From a checkpoint of a small image flow-matching model: 5.66M parameters, batches of 128.
Rows from block 2, named by matrix and row number. Each number is 128 + 24 x the weight over the matrix's rms, rounded and kept within 0 to 255. All counts start at 0. Numbers have three digits each.
# ada: adaLN modulation (shift, scale and gate of each sublayer stacked) (model.blocks.2.ada.weight, 1152x192), inputs 0-63
ada.176:136182124113115150146129110113117126120122110145116101117116110148131118085113139101150114123118126114140096130138098142128106119099121118143131108119129168128139127126124149133115146130128171
ada.177:157126085126123143109129134135122172155145123144114149116117146116133109147141133150138146083109128121101154126135174101175116137114132132127129122113106124128088123167124141126106113149134108
ada.178:136146113120145134126143115114140145184117151130111140080093129115140153147115129116162143097131118153096135122107158115138131162169127121120119116130137112147043131168144093132171113153132121
ada.179:115129125152116140110144159101096153104108144105121117168133140128121141115140121113133157104122124136191133098154133134119143137101131114150120101123110131129093114156155116117098099143129135
ada.180:143116139122126119125164129154127122096116122125123125101125124135131125132142135157131139100130126140138127137141139132152131125135109118140130147110128140128156112142132127129152131132133116
ada.181:122124124116122140110164123109156140130134134123142146245121159142133162142105126139145117152155122142136135126142116117135131104098136117119108124168157138128145108115145126127126117107131124
ada.182:136126092138098144123137091119152120127145135151093116154132129148146080113141116108157108100142114114156128105142123152135116106099127133123155144118101139146086120150126133134114155176138124
ada.183:105189104123111139150116132107114118173118145110124149173144145102137101101128137165123111102124124155110153118123108118131140176138108117102107130141134121142142130089149120116089146145137129
ada.184:119086152149136152112137123099099173136131122102106113047130137128147126138130117128103124134131150138146123110140014119120136116150136124118108141112119139117139151129143136106095176127121154
ada.185:124210153129134152133107123106150099138117141136139139106111150128115140138132110100156152156113113135151143122155118137130156141116127151142145131138132114135151120092134143135200135192139126
ada.186:118094117113123121154128141109162113116145112134134167044119123125124145152136143118084152077146094124103123107135144100137132146134122114103123146147136105113120090104114129103085146126097146
ada.187:133156160133145126109123140135130139125125121127120112106120136137113097111149144131124131126159145124137129139151099129148148103124120129150137142139127132121170123114127127135165137178117134
ada.188:119145173128133136163116147123129127179145138120118104098146120129128098105143137123162086101172170124162133131115095131170095119105142121163136137128119106112100149114118129117081109120122110
ada.189:142173124146143131148111154131143127133126131113123138108106122108144099105115117112147128129138162131139121125120160135133133109142144106124151110106147143127081115178124143113133109099137137
ada.190:132128120110113131182105141095077147138126126118111148051125118123125093124152126093108140142098118136091135127126148120125154141134111112103137134126128145128094107151130090127147117113125113
ada.191:110156147114137133128120116145123106123148111105142155099151147096142132132142154104118101093116142132161124112130152135177142146146153148119118137136168130121114141140122101118138122122138149
ada.192:137144133095150116127141075104124160085064108124126138019160148133116115166116105104098115130116113145147091125114161096110228097143135099136130142124118093143026134096145059140171146093110115
ada.193:098093143122154164158167105096069106123150109166143136120113097117126144112118105122131128127121121154124125122102109130142139123161148125141127131114111124128113085112119144142130126169117160
ada.194:123051077102134135113075127141121168119112115122134175126118166120146143141127134115130135103176113136098141115126090101170118119109137122121123106156142153138145102123144117091070144124145143
ada.195:125150118114118113138130134137112097192097178169149099136166128154114074117148090168129137190118160128118092111092152154107117125118117137156142150129094123146099119154114146145217119106147137
ada.196:109123101122132150154103114094117117143131113125131113122147115130128114111128117112139151136118157115157113136125139150111141137148130148122142164118118139123089118113158106124138133126150125
ada.197:108054111128122178106119123129148105124114136136106127129133129128156171099139130117138132104121115118140125111129083128120113103086126144165145122135114103135113148133118118110107113103120136
ada.198:116106214149119137173157102159141228039124144103094106000117102164074107104102082179130087148175124148152081119100000128095183083120122083188117121183121182162189124175090132112000054145104139
ada.199:079094183113126114149153122149157122112154134106150131079125143144102129167110127127091114116070111128110161112131102166116139114114156157131131146130155127111127116137128131135070119102122129
ada.200:140168100115155118101093123099110071175141111176124157133108131131134102132123139070123129118090113102093141126139198123093122159150156145149156145148131089112170104112068099140255161113166106
ada.201:119082068121149141115149140148122137120129069138154127092121116121125125119123114121081126147151157127082123117132106139187103082134134121155145147132087090150079092106103128111104088115127141
ada.202:123123162130131093102099125127134150054121142147136126122141156131110158107144131125085149163126139152144101142138109124110148082111132132130098101119130108166183105152156107136111158091119129
ada.203:105073088117118142165097126144155110108115125095127120117146112122152127130140108065098159120115093162161134111111123136129117142125126126142106131098112145133110127121113142117071120110106153
ada.204:135040109124100104122135124116151180119120129134119134060106134134128109165099123139109138150115128111136106139134148165109131106131159130106150149173110154130100141057104120115119160133119116
ada.205:121165100112134116145124099100166073106132133152119107094132146119145134117135129142121184150112146088145100125119181116092098127109119116167157135140122101133150144096136153137076167111122120
ada.206:121180087066153150149107117173083067073139156167104104112114146116114037195147108075118123151055156127142100069086195158190123105092135125059203126113185097160046115113100121164090125115131131
ada.207:141080073146128145125092139120124133168092118118143103131130147143138111132158117096104114126136141069171104100135145115167108132099110102111151116115120137133121129115140097129116123117116100
ada.208:104054139108142101103087121160101134075083187171086121101157100132157144167123142145151149107159141093120047126176120174031134128176139109049136093069135138097175122144172216103184130129151135
ada.209:101044112111105077166108127120121120097137127136117129156112118129116111115140126103116120124140088126121123119129107119112124123101145145138144139124117120146141103149139116131061125112118091
ada.210:122122140147153134153116110138115126134120139098118095117113132145145158121123144112162101115154106097157142119125164115081137134124129118121151162147119120111178140115112137113161111076116116
ada.211:119098095113147134136098129099115123210120137142107100216107126144112121112135139108116110104101136081117095093136255128064096133133150145115121149167131120133081129094134112128255112114137126
ada.212:126046097151068119118113096082151162118123128124116152093101105177123142087140124115131140123051143121171123110092074145089132122124161137057125141077141176096202147137117064152091138065116077
ada.213:132167155144134109130105141109125137119126165117128131167131146111117147134136129143112158117145113126138145114143116109138123139117132111144138133128113128113153147103138107111118137142128100
ada.214:118038118125122139077111134140127177117114062163136118079143128147119138152146135095112144160055086157113115158148133129157141115155114115152148123147104157127154114119118184118106119108120142
ada.215:093088114118125116121133093147135131131096127164149117094116125128116120122125116107124129144122122143128131133112153134091107111122109142118164149133132099140121117118134105123155122138136104
ada.216:127059054097136104124116155154103122218140132094099110209100165136125136086154121119108130068095086143116168131096224135105116168120163117119089076170133177138105127108119146138236104084096130
ada.217:096000047130143137081051143079124165091100177121088143255181128110145125127153098159119145127149132095097125099137141165124188123148131131186101169128123144130099161128122156147001158080080112
ada.218:122084119096090109179140111152114109094104154137124099165149094116147184129150153137134094134126081079126107104118098082091108155143113126111135129098158185102136141053101112138082153139129169
ada.219:120113127135102104097119124111111169079094184139081128255133146134101120147145119139153113141120111067156068109153122165105139170139157107115143149107193091169255105090158148160052145153108109
ada.220:096000089130100114136122140131107080109121143132177126095153140106140134193117137041133130146083159094121062144112209184139042139114131100145121161134141170111056131095077125156065210166125112
ada.221:117098057133121123117115110117117159174124131128115132120138142107110150085127115120125143102102107087140121089161088109143115130124109145118108132127111145137101097126104160129049130119140112
ada.222:130150170135073155133104141110159106130116163113123117094122105138148134167138163118106129110107139096124066153085095160111180122066122125148126160116096171095182130100117119089178169154122143
ada.223:116125100122126111149102127127158139195129131118143123105145130123141097140118117114117124129147114101104106145111065134171103122123116135138134093112119135115074121142124124116121146120142094
ada.224:140027164132139122123171106128104141116103107117114104009118119148136147113084124112142133135120083128153150113129116099043114121166131137153097136155145182146162135139111149124111108102098072
ada.225:118157161135131129139150119152139128121147132135125138122137120141123132146121128128093149124113129120124110131128140129114126132123151125127137141139136119143133106163126119137093121114119140
ada.226:074080085181122164154147168188151098121106157141110125203129101149113090106162121111084129126118152057166106166082169171125164108114151152145156138135110106142116122140169179075166125152145118
ada.227:131073124108132127137169138107133130154119168087115114125087116104107089111114112130142151132159129132148111067116118145064135133125154116076139153115106121123124103145161161123122128124129128
ada.228:127141111125113107140120090125148089182125127107150102064149115119148104135168124112117151064123114104105123139139159079106124166153110108172139120126128130128097123125134154111168132125128146
ada.229:113070138131162103125115121107089169123117110120129123115127116121120117143134146188105177200107133122127114086135124162090103124133136116144137099163147098141125134144137119131137123118127131
ada.230:138157077113149148129136109111114117091124148142127099098137124106109085134110113066136108154139126165173104100161078175095155113146118099165110155109129152092182108130118177142154149113141158
ada.231:098031168130143125120144170162156141138070169124103138064156149077148169105156153147168127148085115089126132139129213124105126100090160069153150111118127123145133127108123124074076087146133156
ada.232:123045110130147114092128128118146098088102141129121146131150125141144147120093169130154127135116110121138150110156123100103140110119109108122127121112125166115192107098142115121097127131124116
ada.233:126117132116116118110137097142141117127130102121123119123143124119157127128147141111130129129115143126127104109135097123132133135118138107137134126122090141122135117095112138132129140129107112
ada.234:158241158181113171101139125101170140065100176137147128120140134148106118121063078126131174166121155083155116127126067156118198062132114131128130104114138125085176189188147102151181158155114129
ada.235:123019141120109108138086092183101150115089214136163085161139137141120119153146130078137109135133140138105108151134190149102142141084109116159141141129132127110145104117120155125089140151115129
ada.236:119000154106127180143120137151136143124115165116132115062153130103178065108083093081111208128153125086113112094107244150074099113110174095104103080152066141134054083106105094185119119173146120
ada.237:146141134113123131134130073136151151070137141156122115096128202145137156107134121051181105183116154111106095163153128114061099111118136094103153122137139095132177162115156160118199146161087105
ada.238:111161145115121131140148135119102148082119150159149152152131154107133146156152137135135152126118092136055107167133177160136105140129129115152137167102148085156106138128136061141142135143126141
ada.239:089067122111120158167101142133135124150170121140153110129105135124141143152141138121107119166150182147124120129124143133081128120166152140137135129126106091137113122104132151127136119153121160
ada.240:094188147139121144086143133113141123069113152176105092096134141145139101159075134152144191182109095092167089122111130107097140112119089118149135110133151128138136118084107112148162152091140097
ada.241:127095122131135168149143123130144146152111119143133101135131123143119119105154132140097119147120159127148087143116110154137193141116128144162148119121118169122137112157131131130237161137100145
ada.242:118007105156124107108088157123149142122113196108135142162205160125116147147122138180122093175122128114126157138105073141078141160146044126159125124127160125125181143075149089127097146082099166
ada.243:137108118101146112090128120129108166100122153148127145073122138147105155125109118131139102118127132134174141116113138117083122110150154126141154119136152118127115110154123128104180119091117108
ada.244:131081155106127114157126134168127074107125071084140112152077137133121143135152118129083147068096088111130142087116235071089088121137158101136106150155138153112053074162151169097229051110112135
ada.245:085142194074134152161142122110141099121127140112142091074168109107106159111098071126117189164132211171131072097123160101141182071148091116147142120088151162126088156138106139114178141136149156
ada.246:124080103114101136086134164093140146164117115122104123065127120139118151107101122131118119147110135135141146169118115146108150100172118135115134114116145146086147144139140161137100170135091160
ada.247:119158117115133100137118121130140141130135134134130132131129149129125122131126111120127134105151142132148110124149146117175135112143144109131147125130117105115119120112138093146149126148115140
ada.248:148000173129119170119226121154146183059095122162119109000088137122116160119082083139155152172193102194133081116092250113092188131149136105124109154127106151140000103149113123177139094152143142
ada.249:120056151116133142149125134124153121135135137146136131113147142101122121124135121103140135150128124159103126126119157168089126155120119137139128146098130115114109122115115090108134175112128151
ada.250:128000094124107120109107098137117148148091151161157123168154119123162087119110126146090132132124141090101082108137116124152105107094107115142159109133113169126106099105162147152092129101138170
ada.251:142000102104113128086109158115217128144119151135114078074151139165171135131104150131161144100112116154149105103125092137118111120156151131110156082130110156120167122129112135116131135067144161
ada.252:098035102104131076128138092119110093164124098119105134061093113147152129138143130062130171116104106133089115102113109101068160127079121126081181137136100127114087147089126176133149140142143141
ada.253:161114102135151114129107171080131124053116148186110103077119178159117112138114134101075128150051172067153104112126108146095126151138139129161139120125119156137125166162165156098077132128106043
ada.254:126114136117113124153118129130135147110108138141130108134139121137128136124144120139118144137118111125114131128120157134100125141120123108114124132129115114133151133120123148115130119134119135
ada.255:084145096122123144193157112150172127192126157129099102170136130148151170103126133131114106108099133124120093126129000202221138112095112116134143155110085139127152129117160161133168110142129136
ada.256:123144152154149092163104109116091138085106165133131121028155153128116118085086110083148116143149111066129130100133120154131115114092134126128089124121129106105156142068120139112152135131133109
ada.257:150077120059157155163100119145170115090142154170122142036094132124117109081141134095134142122153125084096125136108085158070109130086152117170146146125125089105176074092077111158199150113144107
ada.258:139099089142115110122118135127117128112129132111139127124128144127122113116118125112131078110100122132138131098148096114152138144112114145122087118142146126128169106107136118143068107127121117
ada.259:144237099112138143161118118138107156068089140071125125041123117109144135085134092106053136178121119149116142187126004145100123111137143128168129124099137120127131139164116138134191094071138116
ada.260:056229095115102140152123134084115061145122141135102103140174098106146136127192105154098146152095105113108115071126130132154107149184085082137184138120123103109092158081092052175255125081123146
ada.261:157021166098114080101128110138161125162144117178160137124196112106138089140099069113146152188082130100118158158124172099118142117116163145117133143165086158077000145119123123135003154133151113
ada.262:163073190154102101139156152129118160067113150130095119212129161087147157167169170133141220117168120128097112131159014166195131152100102127182158063155151118172235149090162132130000139110115133
ada.263:107118152154166116124111144081113071133178153150152158255129075113138115176134145135148137135115132132152129104137106154170159150171080168102108127088189102149129166140130090150064133130165167
ada.264:116102167128126083089146161140119116097128151105142179142096115111130151137128167110145161111093131126147175103149134140086108127114133130142125093122150145124163123117145120117114142117115125
ada.265:128178093150142151149189119162075190094084117145114139132159171115136154135158139119175111128143127131101101129122119126050102108118132105125128154127101138156142118109144097131097138175109087
ada.266:140039186158125139108138121118118095133116099140116133088159126076109085147159138120136161140127105125119107172104100141170136104120153154152126155142121118133126112153116065142110140151164116
ada.267:110067144098101149113155123110113116135135108139119123083192134117109154166123105099078105152083118120117100066117169131078122105131152127108142132148132133109183130126114149121034130133112100
ada.268:146120134123111140143126093142133130147154136112111131091170124141149165116146113135123087131119118126148047152141117139074104122123100151159116132097115120129146121151121176100153118087110099
ada.269:121144118125132149149076104103134113140117145164158129121191115114162112101186121082139146144119108094060097131143158137137093114106125137117161146105133118137124163107139118109134164071126137
ada.270:109106142149118149124091140139121154101119128136137117094118145148115131130130121122119148162079138140143108102142137151084141129103118111131140122127137131116181125137130124117116100121099114
ada.271:095130158165156128097130143138149096071158117114153153255106133131119139190114156111107105146124161158121102128131121149218140145157129131123138116150166106126210150095139101135048116135134130
ada.272:129042109119137115147121163160148150118127113139139113049107150139152144146121132096086155165091153129120152126112080124201144120117171132089141131096095103117069130103116117132110148136155150
ada.273:100072132128127094098106114144162180026158141168156134159123139080142108105177145146114137142171112126087165142122030100074142137142140116145147101145109113124228144093131045100099153117134103
ada.274:097075120142152104139140149124113152082119125124153137149131141143115118100142100069143091171104152139145126102155114148113071132139141144156129121118141142119137136130143087133092120110111070
ada.275:116000149094114125116139104128122153000068152132130109255157169126127125104132150127092177189167125142123130151188000169000118178185087111224149145115135105160242133080108058124049172132058149
ada.276:131079110118129115130122128130116112157132110121119107076143122135128106122151126152114129134139130152120115112112131111128115106122150146148137138153122160144124156122129148104118137125142104
ada.277:117032148142154115109085155162136202102128133131128116024098162109111162157101140131091155060101129136138115090147054118000130115107160139123104082119125135112222127137145118133053119094122129
ada.278:125090160121112145124116131123136131083120141166115133116114132145137125116125125115121119130137119144132117134121135139099110118108126128120130134117141145141122124127129127118174140158137125
ada.279:105057120135104066083138106092148128137131141153124140088160121154147119126118153142106170184123153175086092141098097160065131118129143126145196113116129119100095124118124151135139141132101141
ada.280:109086140147088144148134184121107130086142119166136166249112091107158111185168124105124183125123111118116141120153147139066081173142133138128148152114201036139178113098134084143058166124139139
ada.281:116097071156139148081128068185195135133139064186139100007100130178080194087116119201153127086109099123156157114112132091093099087102148130073147110121158141152128136094168151089202137141095135
ada.282:134153151142099128103153126080122122154118166122121130120112117122118115120134146109149139144110095132114150126115125141095139129133116138090136128110145120125137142159134137126120142138135107
ada.283:142060164094081099135070110080088091206118142150166116095093114057134120153138125163083164186145131066137104115108134107220147114113114119125166119150156120090085077141086147147202160227109154
ada.284:160006149109112085125115183153159146095157095133152178136135084101138120168142131139151168154155151137091173160138117144075154174118095151129139140146152083056068118137109071107082150146104119
ada.285:134124132115116143129113093146137146107092135179111086090114117144163164170145149167130121190169146108116138133101090155160117126096129105141124108124100145167147126106108129123235157137101109
ada.286:131091126119118123151074105179140085069102187138124116102133153122141116135142124121082134130180147023162122069134133096062143147110132103082149160130107171139129151147141106185120165132111101
ada.287:126163175129105150137172127130130145082120123163126093146118080113121149146121141110140133096106069134071138090148051122137136152123139186120164159093099180096134139123097127131109135196114149
ada.288:130118134103105129130171130127159136136140136121152118144095110158113131109061130135162098163120132147111099119144020115133178091131161197111161132112136126099188098133115174116141122140152169
ada.289:118147155104126126103166146144159089151108139092122133033189116145127106114155096146130144163163137123152132113092121129019123132131148107148137107086117092103099125180106115151255151126086150
ada.290:105121134138153098107129096151122115141117136108104121037135118147154113129136105163124144144150131128142135098127150132107081084101147142110106112132103141130126146135123103159121156144126195
ada.291:151077113125136120148134131162099150124114114144093104090151111148139117158092117127055170160054114139076100144151175184042072116117108148130122100115099091138077126126090096134069104145150076
ada.292:120064105133138078114123120113133129031131143118097097005116092139168113105134091105129124167153138073214130114105177159065139142138093132082092111121114127150141134058113083137081143141126123
ada.293:125000122136210117129098125118095051211130124141124153042117096110121065080169151114119093102077101124095093084104070147170114126114124128101145181101153139142011109149098117152186133167139106
ada.294:079139218077133128120134121124149060184127174145150124087144136080125099140139127107119125168116170124091105081113174122122095140135124091171161164114144077103099132146123121107177158120137146
ada.295:156000137113129124092148094118146160091086147152088068165146157125118174089086109084115143138131127107118110176104092115096132080110103128189103114104092135145148154087114150126179149144082100
ada.296:129130086082098122130136111147138105095155084165130150083116134141113126148144079105109185125137100125105118074129130141109116118101161128143159137118119077132110108099108092091133161106126130
ada.297:134118129124130109106122120129131126145135178120136114117121113131129120110136125135107135152123144143131125117107091141162166110172151164116157122135130125117112105152152120135140117133112145
ada.298:133222247139165138132151148130115106195131180101139109099150146147141221132150142144169130119176134125145109137124117152121121123136162130163132126093113113092134116173148146103255134111119129
ada.299:128109198123112190133173131169146117125121121140136113113144111151132101189150113108130164104144141148070124153098124153143131136049150144151146125125126111170074141135121137144100126104130138
ada.300:118004117125165096115087104091127057191164108108111108255117120148184107126154144070062134082102109074146127118109255086112086145095185163117096144235149111128183121066094157136255155088158085
ada.301:117104150110169063120096108164191131079116136138155115092157124111142148093156145143108142130170157173091109157103075088079138117108165115101111148141128110132188114090141128089118138150160126
ada.302:140040113118129163105158136154102146090173095149103145116092141147107117140132100130100158108119180097125126113091133160115158118120163126141129120146117117137089139112132156130207160124135139
ada.303:179000141150112113132144153142103146079166051132115133000062101095086057114107090152119104047151097109086151120093073100160103095133146150150110156117082089116000141185121112171000082119133131
ada.304:131255199152076255165122136148156223103118116166147128019198125125093175129112130190146105156176123112150157114122000146118136143151092099094153080056144139146191156101170176120080132152079181
ada.305:127101119125114122131100131119121115115119155127138112178122173112129120143148107149123115133097135124133125118121130152115107144094132133145149132144132090143132128107116136119114128131120119
ada.306:137136144114139112102136125112133138106135145097115112152098124131132093140131106115143132111188153167105105130143124117119139143139133121102133133126100140107138117140143137138188126139128132
ada.307:144055062116128111142169155170126111110138127157098170137133125115106136118129152088099119192106147116142083140128137116182136125185098095132189124132175109132061158149144136138086143109094154
ada.308:158073115115135068209077141129058106145112179148174126092195158047155103183152085109099163107145135143083095162143116116104111133130151131148164171150088113105060146126129092131255184113122126
ada.309:138131151115082168082142144114136066117123108144132125126100120084153158141094106121101121179152141141180169102145090140072150156103086131169156130109157112105085145113114079110229126180144147
ada.310:149104130111108141185131103121154162130128158159129108172175153115140146163138129157134109182170106126155114131160199165112116111130107127129138134126158124119165132138129120142085119118102150
ada.311:100037146106123128128100159146153108152115088098121149140175079142164170140137128137154151132099099176109104132123176118087125100155105102085088127095121154141105137104108104148040131167113140
ada.312:139106217086133098131114069118137113086054108106104073092211182134135129157160083141118172168101073125103144198077204092000145092126159095156183099153087126113183098131119141114188114109129130
ada.313:135135095105132141133140132111127052188131168145137148152116119083106072135161124099112130239106178077129096144101049149218137120132130106146170128128103095170070135108131112152160148100131132
ada.314:128073116099132124148101134150093121164134114130136131143139110097130126132135108131113144115126155150125142136130202124089108116149134125134146132129127129093116087141115106142181144139126132
ada.315:123099107153147123136137098137122199087113123119117114056113136133098120141114084125085128138082133105116122113099041155016095090139143122140137141103136137134177127149123134156127101146101124
ada.316:140122106140128085091101128141108060171123122121112118194120133151151134109134121105117140131125129116127174153125221120061095132073160135113127121151120146137148103104103129155255142075146099
ada.317:126035155133105139136121141141152145165127158146140134120147127140099166147143122069152143160090142194180098127103224139120134134105133146125153144117144115131112148125084199119142173143119146
ada.318:149139093102115152144111121115161122180125142140098130027153130136149145145143166116142115131113183115120127075094098089100136121161158127132126105147104121087133104117121141084161120132115177
ada.319:150154151134133100135118117144106117083120114140122120114151117122123104119100119114143116115132095105121108161132175131115136121118128137133129087123134135107139129098127109109177084127121144
ada.320:134150115127113116150120130157116164105104150116132135152137141139134121137136120125111147149095109152107129152139132128138117119126126121115115140150137142130130130141140115134097129143134103
ada.321:151155129173129209141149139148139109227118146152145072169146112137141113176122108155151139129123177129133089086146124155044162116107102143186104149092145125152218113108118153080203179168134136
ada.322:118142152120119125119124118109102109121130133123116118151154125119136125119127119138130152139140125086098122123145141139086131118132104138127131127111138128126152115144133124150108129146131103
ada.323:133053148115148145154156131154143136102112128182098105135162136119128105141107145135105158149096097095151133094141119136062144111128144155153123112116117157123139137130116151129128164157147113
ada.324:124089191146134145135072105126136157078117117148134111157106138160134077112170110099091133132116075078084139154094153142025088089115153140151137170110093177088093090100135127160048086204115119
ada.325:126162139122126134103141124114130130109109139139139131202163129147135145145148140115125139149128130104118104129138133133116116125107117112126154129112130120133141124120126118120101138123122111
ada.326:121128120118130112119129136119133127122114124152137128110121122118118142131121131143146114145092125136111127124116124132108137131129132126147132109123122103128113123105116147118127149104123139
ada.327:135115137128133103151115129084133118164166152179127103118129074160123117150128095079152133107147146165072115188065037149069112132127151152088148113127078129133134105161144116166161162076172140
ada.328:139006220094133108154154137112157140113144113116133165004138089130104137119107150129190094132158110163141127115166170123094156118154138108111103086120159090125120151134126108099054079168125174
ada.329:125040117149118121121116141066120096132179143147140172224190091096103080163130106111118130100081093081097131116136049097139037187147095154111163135133157108146145080094134076172003129096172132
ada.330:076124153127107107175101120172080084155127151112131154059125141132128138130124128082105134098130164153170108110108118155107128146114169095149100131136099086129102176130125164129203195140126166
ada.331:119127104134138121152121120139146108110123135135148130107125122124115108104120124136137124122129126126126120117132099105116153138134124135133125127125132122149100118136118127114132131129128148
ada.332:142018066177141107122096136154110178104091107113138136094168168146136162144115113099141108081075175134100082158114144173172157127147113109098133115127120134125125134141161126188051139152122124
ada.333:136170116121126132128087121135124099159120146134126105140141122113150114116137128129123127161140121167104093124127155144166129130173140127159149143126127142091042135118138144121158176105146149
ada.334:112014047159111131098122117075125184080120115144106075102127097174112145123107119122103111159089126116169083072120090148064149137121116130166141118127117160108169095131134155133057105140087133
ada.335:109117092140144097075104140126104103168099122110122149188111142134137096129127119099131106110099133112135132102116202110072092153116146116093148110161123136142127104115123111136255159118152121
ada.336:129102136126103118166125125105103104139135132114130103119149129128123103165148162150096123142124093187137104119132169120154109114126148130142087117105132087136135072131156121073157142126106123
ada.337:097223205100131128060069143117128131088139152157118134108181149098161104107147148129189154211069191090078127214128117167070082139095130115180146156099086125110038094163126129147159183149136104
ada.338:142146120128135136128132132107139156106119138107113141110116126122125151130109126128122130130135124119107128121145124134145131125131141133137113112136126130119122128137137120113101137134117116
ada.339:106105070143131097118087122100109111209135152120139133237106147157161118095140134112098103087086121080133161080118233134105083158128138153102121133161119136163197110090123125131255150077131108
ada.340:129042141118132136125098121138134121159103126151119113103157138116125128124143114190082159117137148107073104128080139128073115135102121144108177136084134130126116128110128083141143148170127106
ada.341:125126150118122120137121119119117127098115147129133109107139139117138128129154125130138122147140135146129127137120119131100124134108133126129126124129112130128124139098113138123149132128123126
ada.342:081184091070141134110171078141164092118153127171135119247163172142154164161104151125103188141059135145082039101141117125114108120115128108125136125149155121147083082111107145088065099194123175
ada.343:145001115087120159110178154111145092179126136187123124064142121116147130140140126157117085131110115089119166141110138142135108131130148154121134129129138100134110133161133161130141129134157163
ada.344:096070200126111121116165127107101087074142144130156106223145125110145121147145145144119147156103134117095119129156194129072130159165099113168130138110153094131163117110122101102086149120110163
ada.345:152119206153145134110154140141139144098103101105136129067130115142115153132093151174115168061133128114112162138183086100133127135114122114100090109122153096129070101144125098166000095132121174
ada.346:165000160114129132109183070113113151179122094146117103059141136111131085151146099180095128145136159137146097147119099121050118093116123118135122125130076100113005100097131158139049115165116164
ada.347:143043117125106125108131138134110126129121154146142150167152136150109124129145115144104118147114138132097115114172123099152109128092085111126145106118134090140133128119157094092068109131116110
ada.348:153000093126135122123108097130136217102113106161109105055121145141115135130136110120138118103131142096110080134121128124087114106084145113101130106133156147121195083137113144122092096129121109
ada.349:109046086137162107118097146105095097172146109131122116248115160136122122132128143110085109084107108103119130091118165108132047155105161122131144165179119132139127124106113130112255121110146097
ada.350:141127080140103118120172107075108122063134138130109103136158124121126085165156145115124154107137183145113112123121153124109117148132125145154150141124114142129106144134139102100148138116101177
ada.351:171089066114097156139144141134093112114112171141131086082156176119117095129121129085125079127170126100149094155125181147107131137141141129113132149106135120153107148111104171126149123137129149
ada.352:119043129118122090121152112110105131168121136131126124110113127128111112139129115130152106153118134143114109102111153131101107112167142150143125139120131094121133118144137152130166149124128110
ada.353:129201072124142122125117096179116155134139118118116129172139150137084142152100103073136129128141130138104133138132114121179137125144133120155127091138124139137088136123124127124135073139121121
ada.354:085011087131120066114068092091178100255111159177131125165144128104156073116176126085153142174111167082112137117105253118064129180146162153129127098119113112110043091059092155218165179089133102
ada.355:115047153136097150160141124118137182091109153125114133236136129164148130167119157118143155129114171100138136159182110115000127119171108109130147125141160089130212138152111092122010148104117097
ada.356:158186122122115119124155124116148140104139127102099113078160140134143162142104124111115132112128125121117090116105102130085112128162126140141133115129145135126171127165126139133186141112109075
ada.357:168062142119127076074155112140139167021110083139112105009095122120122111097114118197124164067128098139107142169140130067051115143125137116099098096109116156124137117085137129138059114175121117
ada.358:116147066126102102154097115105145143127132151183135150161112120136138107154153101123137133158160172116173110123128198170108141127153109111131162130123161125141087129167119087167115114118118161
ada.359:116122123138101088139131140139116146108093165131108113129138153135142160122185151123104141131119093081109094122109142131105111120106098099125125101110127139137164116120130095147090156114118102
ada.360:112148115127145147165157116115120163146124102147098123176109119146113169135127125140130144087160128112100129150147143108192128121101107127126136136125130114115118134137141108136112132124133091
ada.361:171108151143125125092124133103124106143108123108108122138167142133103107123095118087147096106131110164137105116129136136160125107129131093144143141112133139127088139122125110140137137158123098
ada.362:085074113134155115109082101109111233109134141133109144000133166132145071164087127099129220173111154105052160113122039173136161133089121084118152160158068130118139093138166101148063141115098177
ada.363:137000196113164169178120120163156138102163174161177120000136106147141156141085110113078138145165189100067151117135149126105134129157157161174095131156137132104071154132113146100081069082140156
ada.364:117255174100125134139155096105111116141097147110111100178150169149145148116161146155172119160087107117139098105113145103089137117112109096125153128114112135133134131155122171120255120130119131
ada.365:116104133133132122169129115153107147106101158149115106109160150152128138121136132115101102126139131114137141128141147104175118120131118133132148143145106102104139104098121088126121142109118059
ada.366:176000094122074116143087083138156142083125149127071101231089153106109123185169146200099152177136128091110106118152144085000162147095081108120145100058113097121245095125123143149065137077046137
ada.367:091102142083149123126100127144155089098115076124078154094097150136113134151124127137100131139149180123105125087127108141160087102119135102155165127131135101154118126140154112120132144140139137
ada.368:122104110150144134124126110132144076154127155161134110158186152116130119134121108158142169148114166131126119111115121148102163126144137139125105122124130092114086126097118136123158156118117147
ada.369:137080167141086109116095129148137101141107125156149124200137124124130116172105118163130117164157149198135134129135152134162153110144118087107105172143137150099154136120107082124094131078133138
ada.370:133052121148109137103133135144106147035079146122096131116193122124124180113140118127121154127127128105120131153140172156092094132147103136126117095111151161132158105113143117112070131189107100
ada.371:156061152112111168121078095130095132087098156097107098123190139127128093166127125141113152157157135175133054134147238133108132109143132102148135123086126145124138129084119122123111176191097108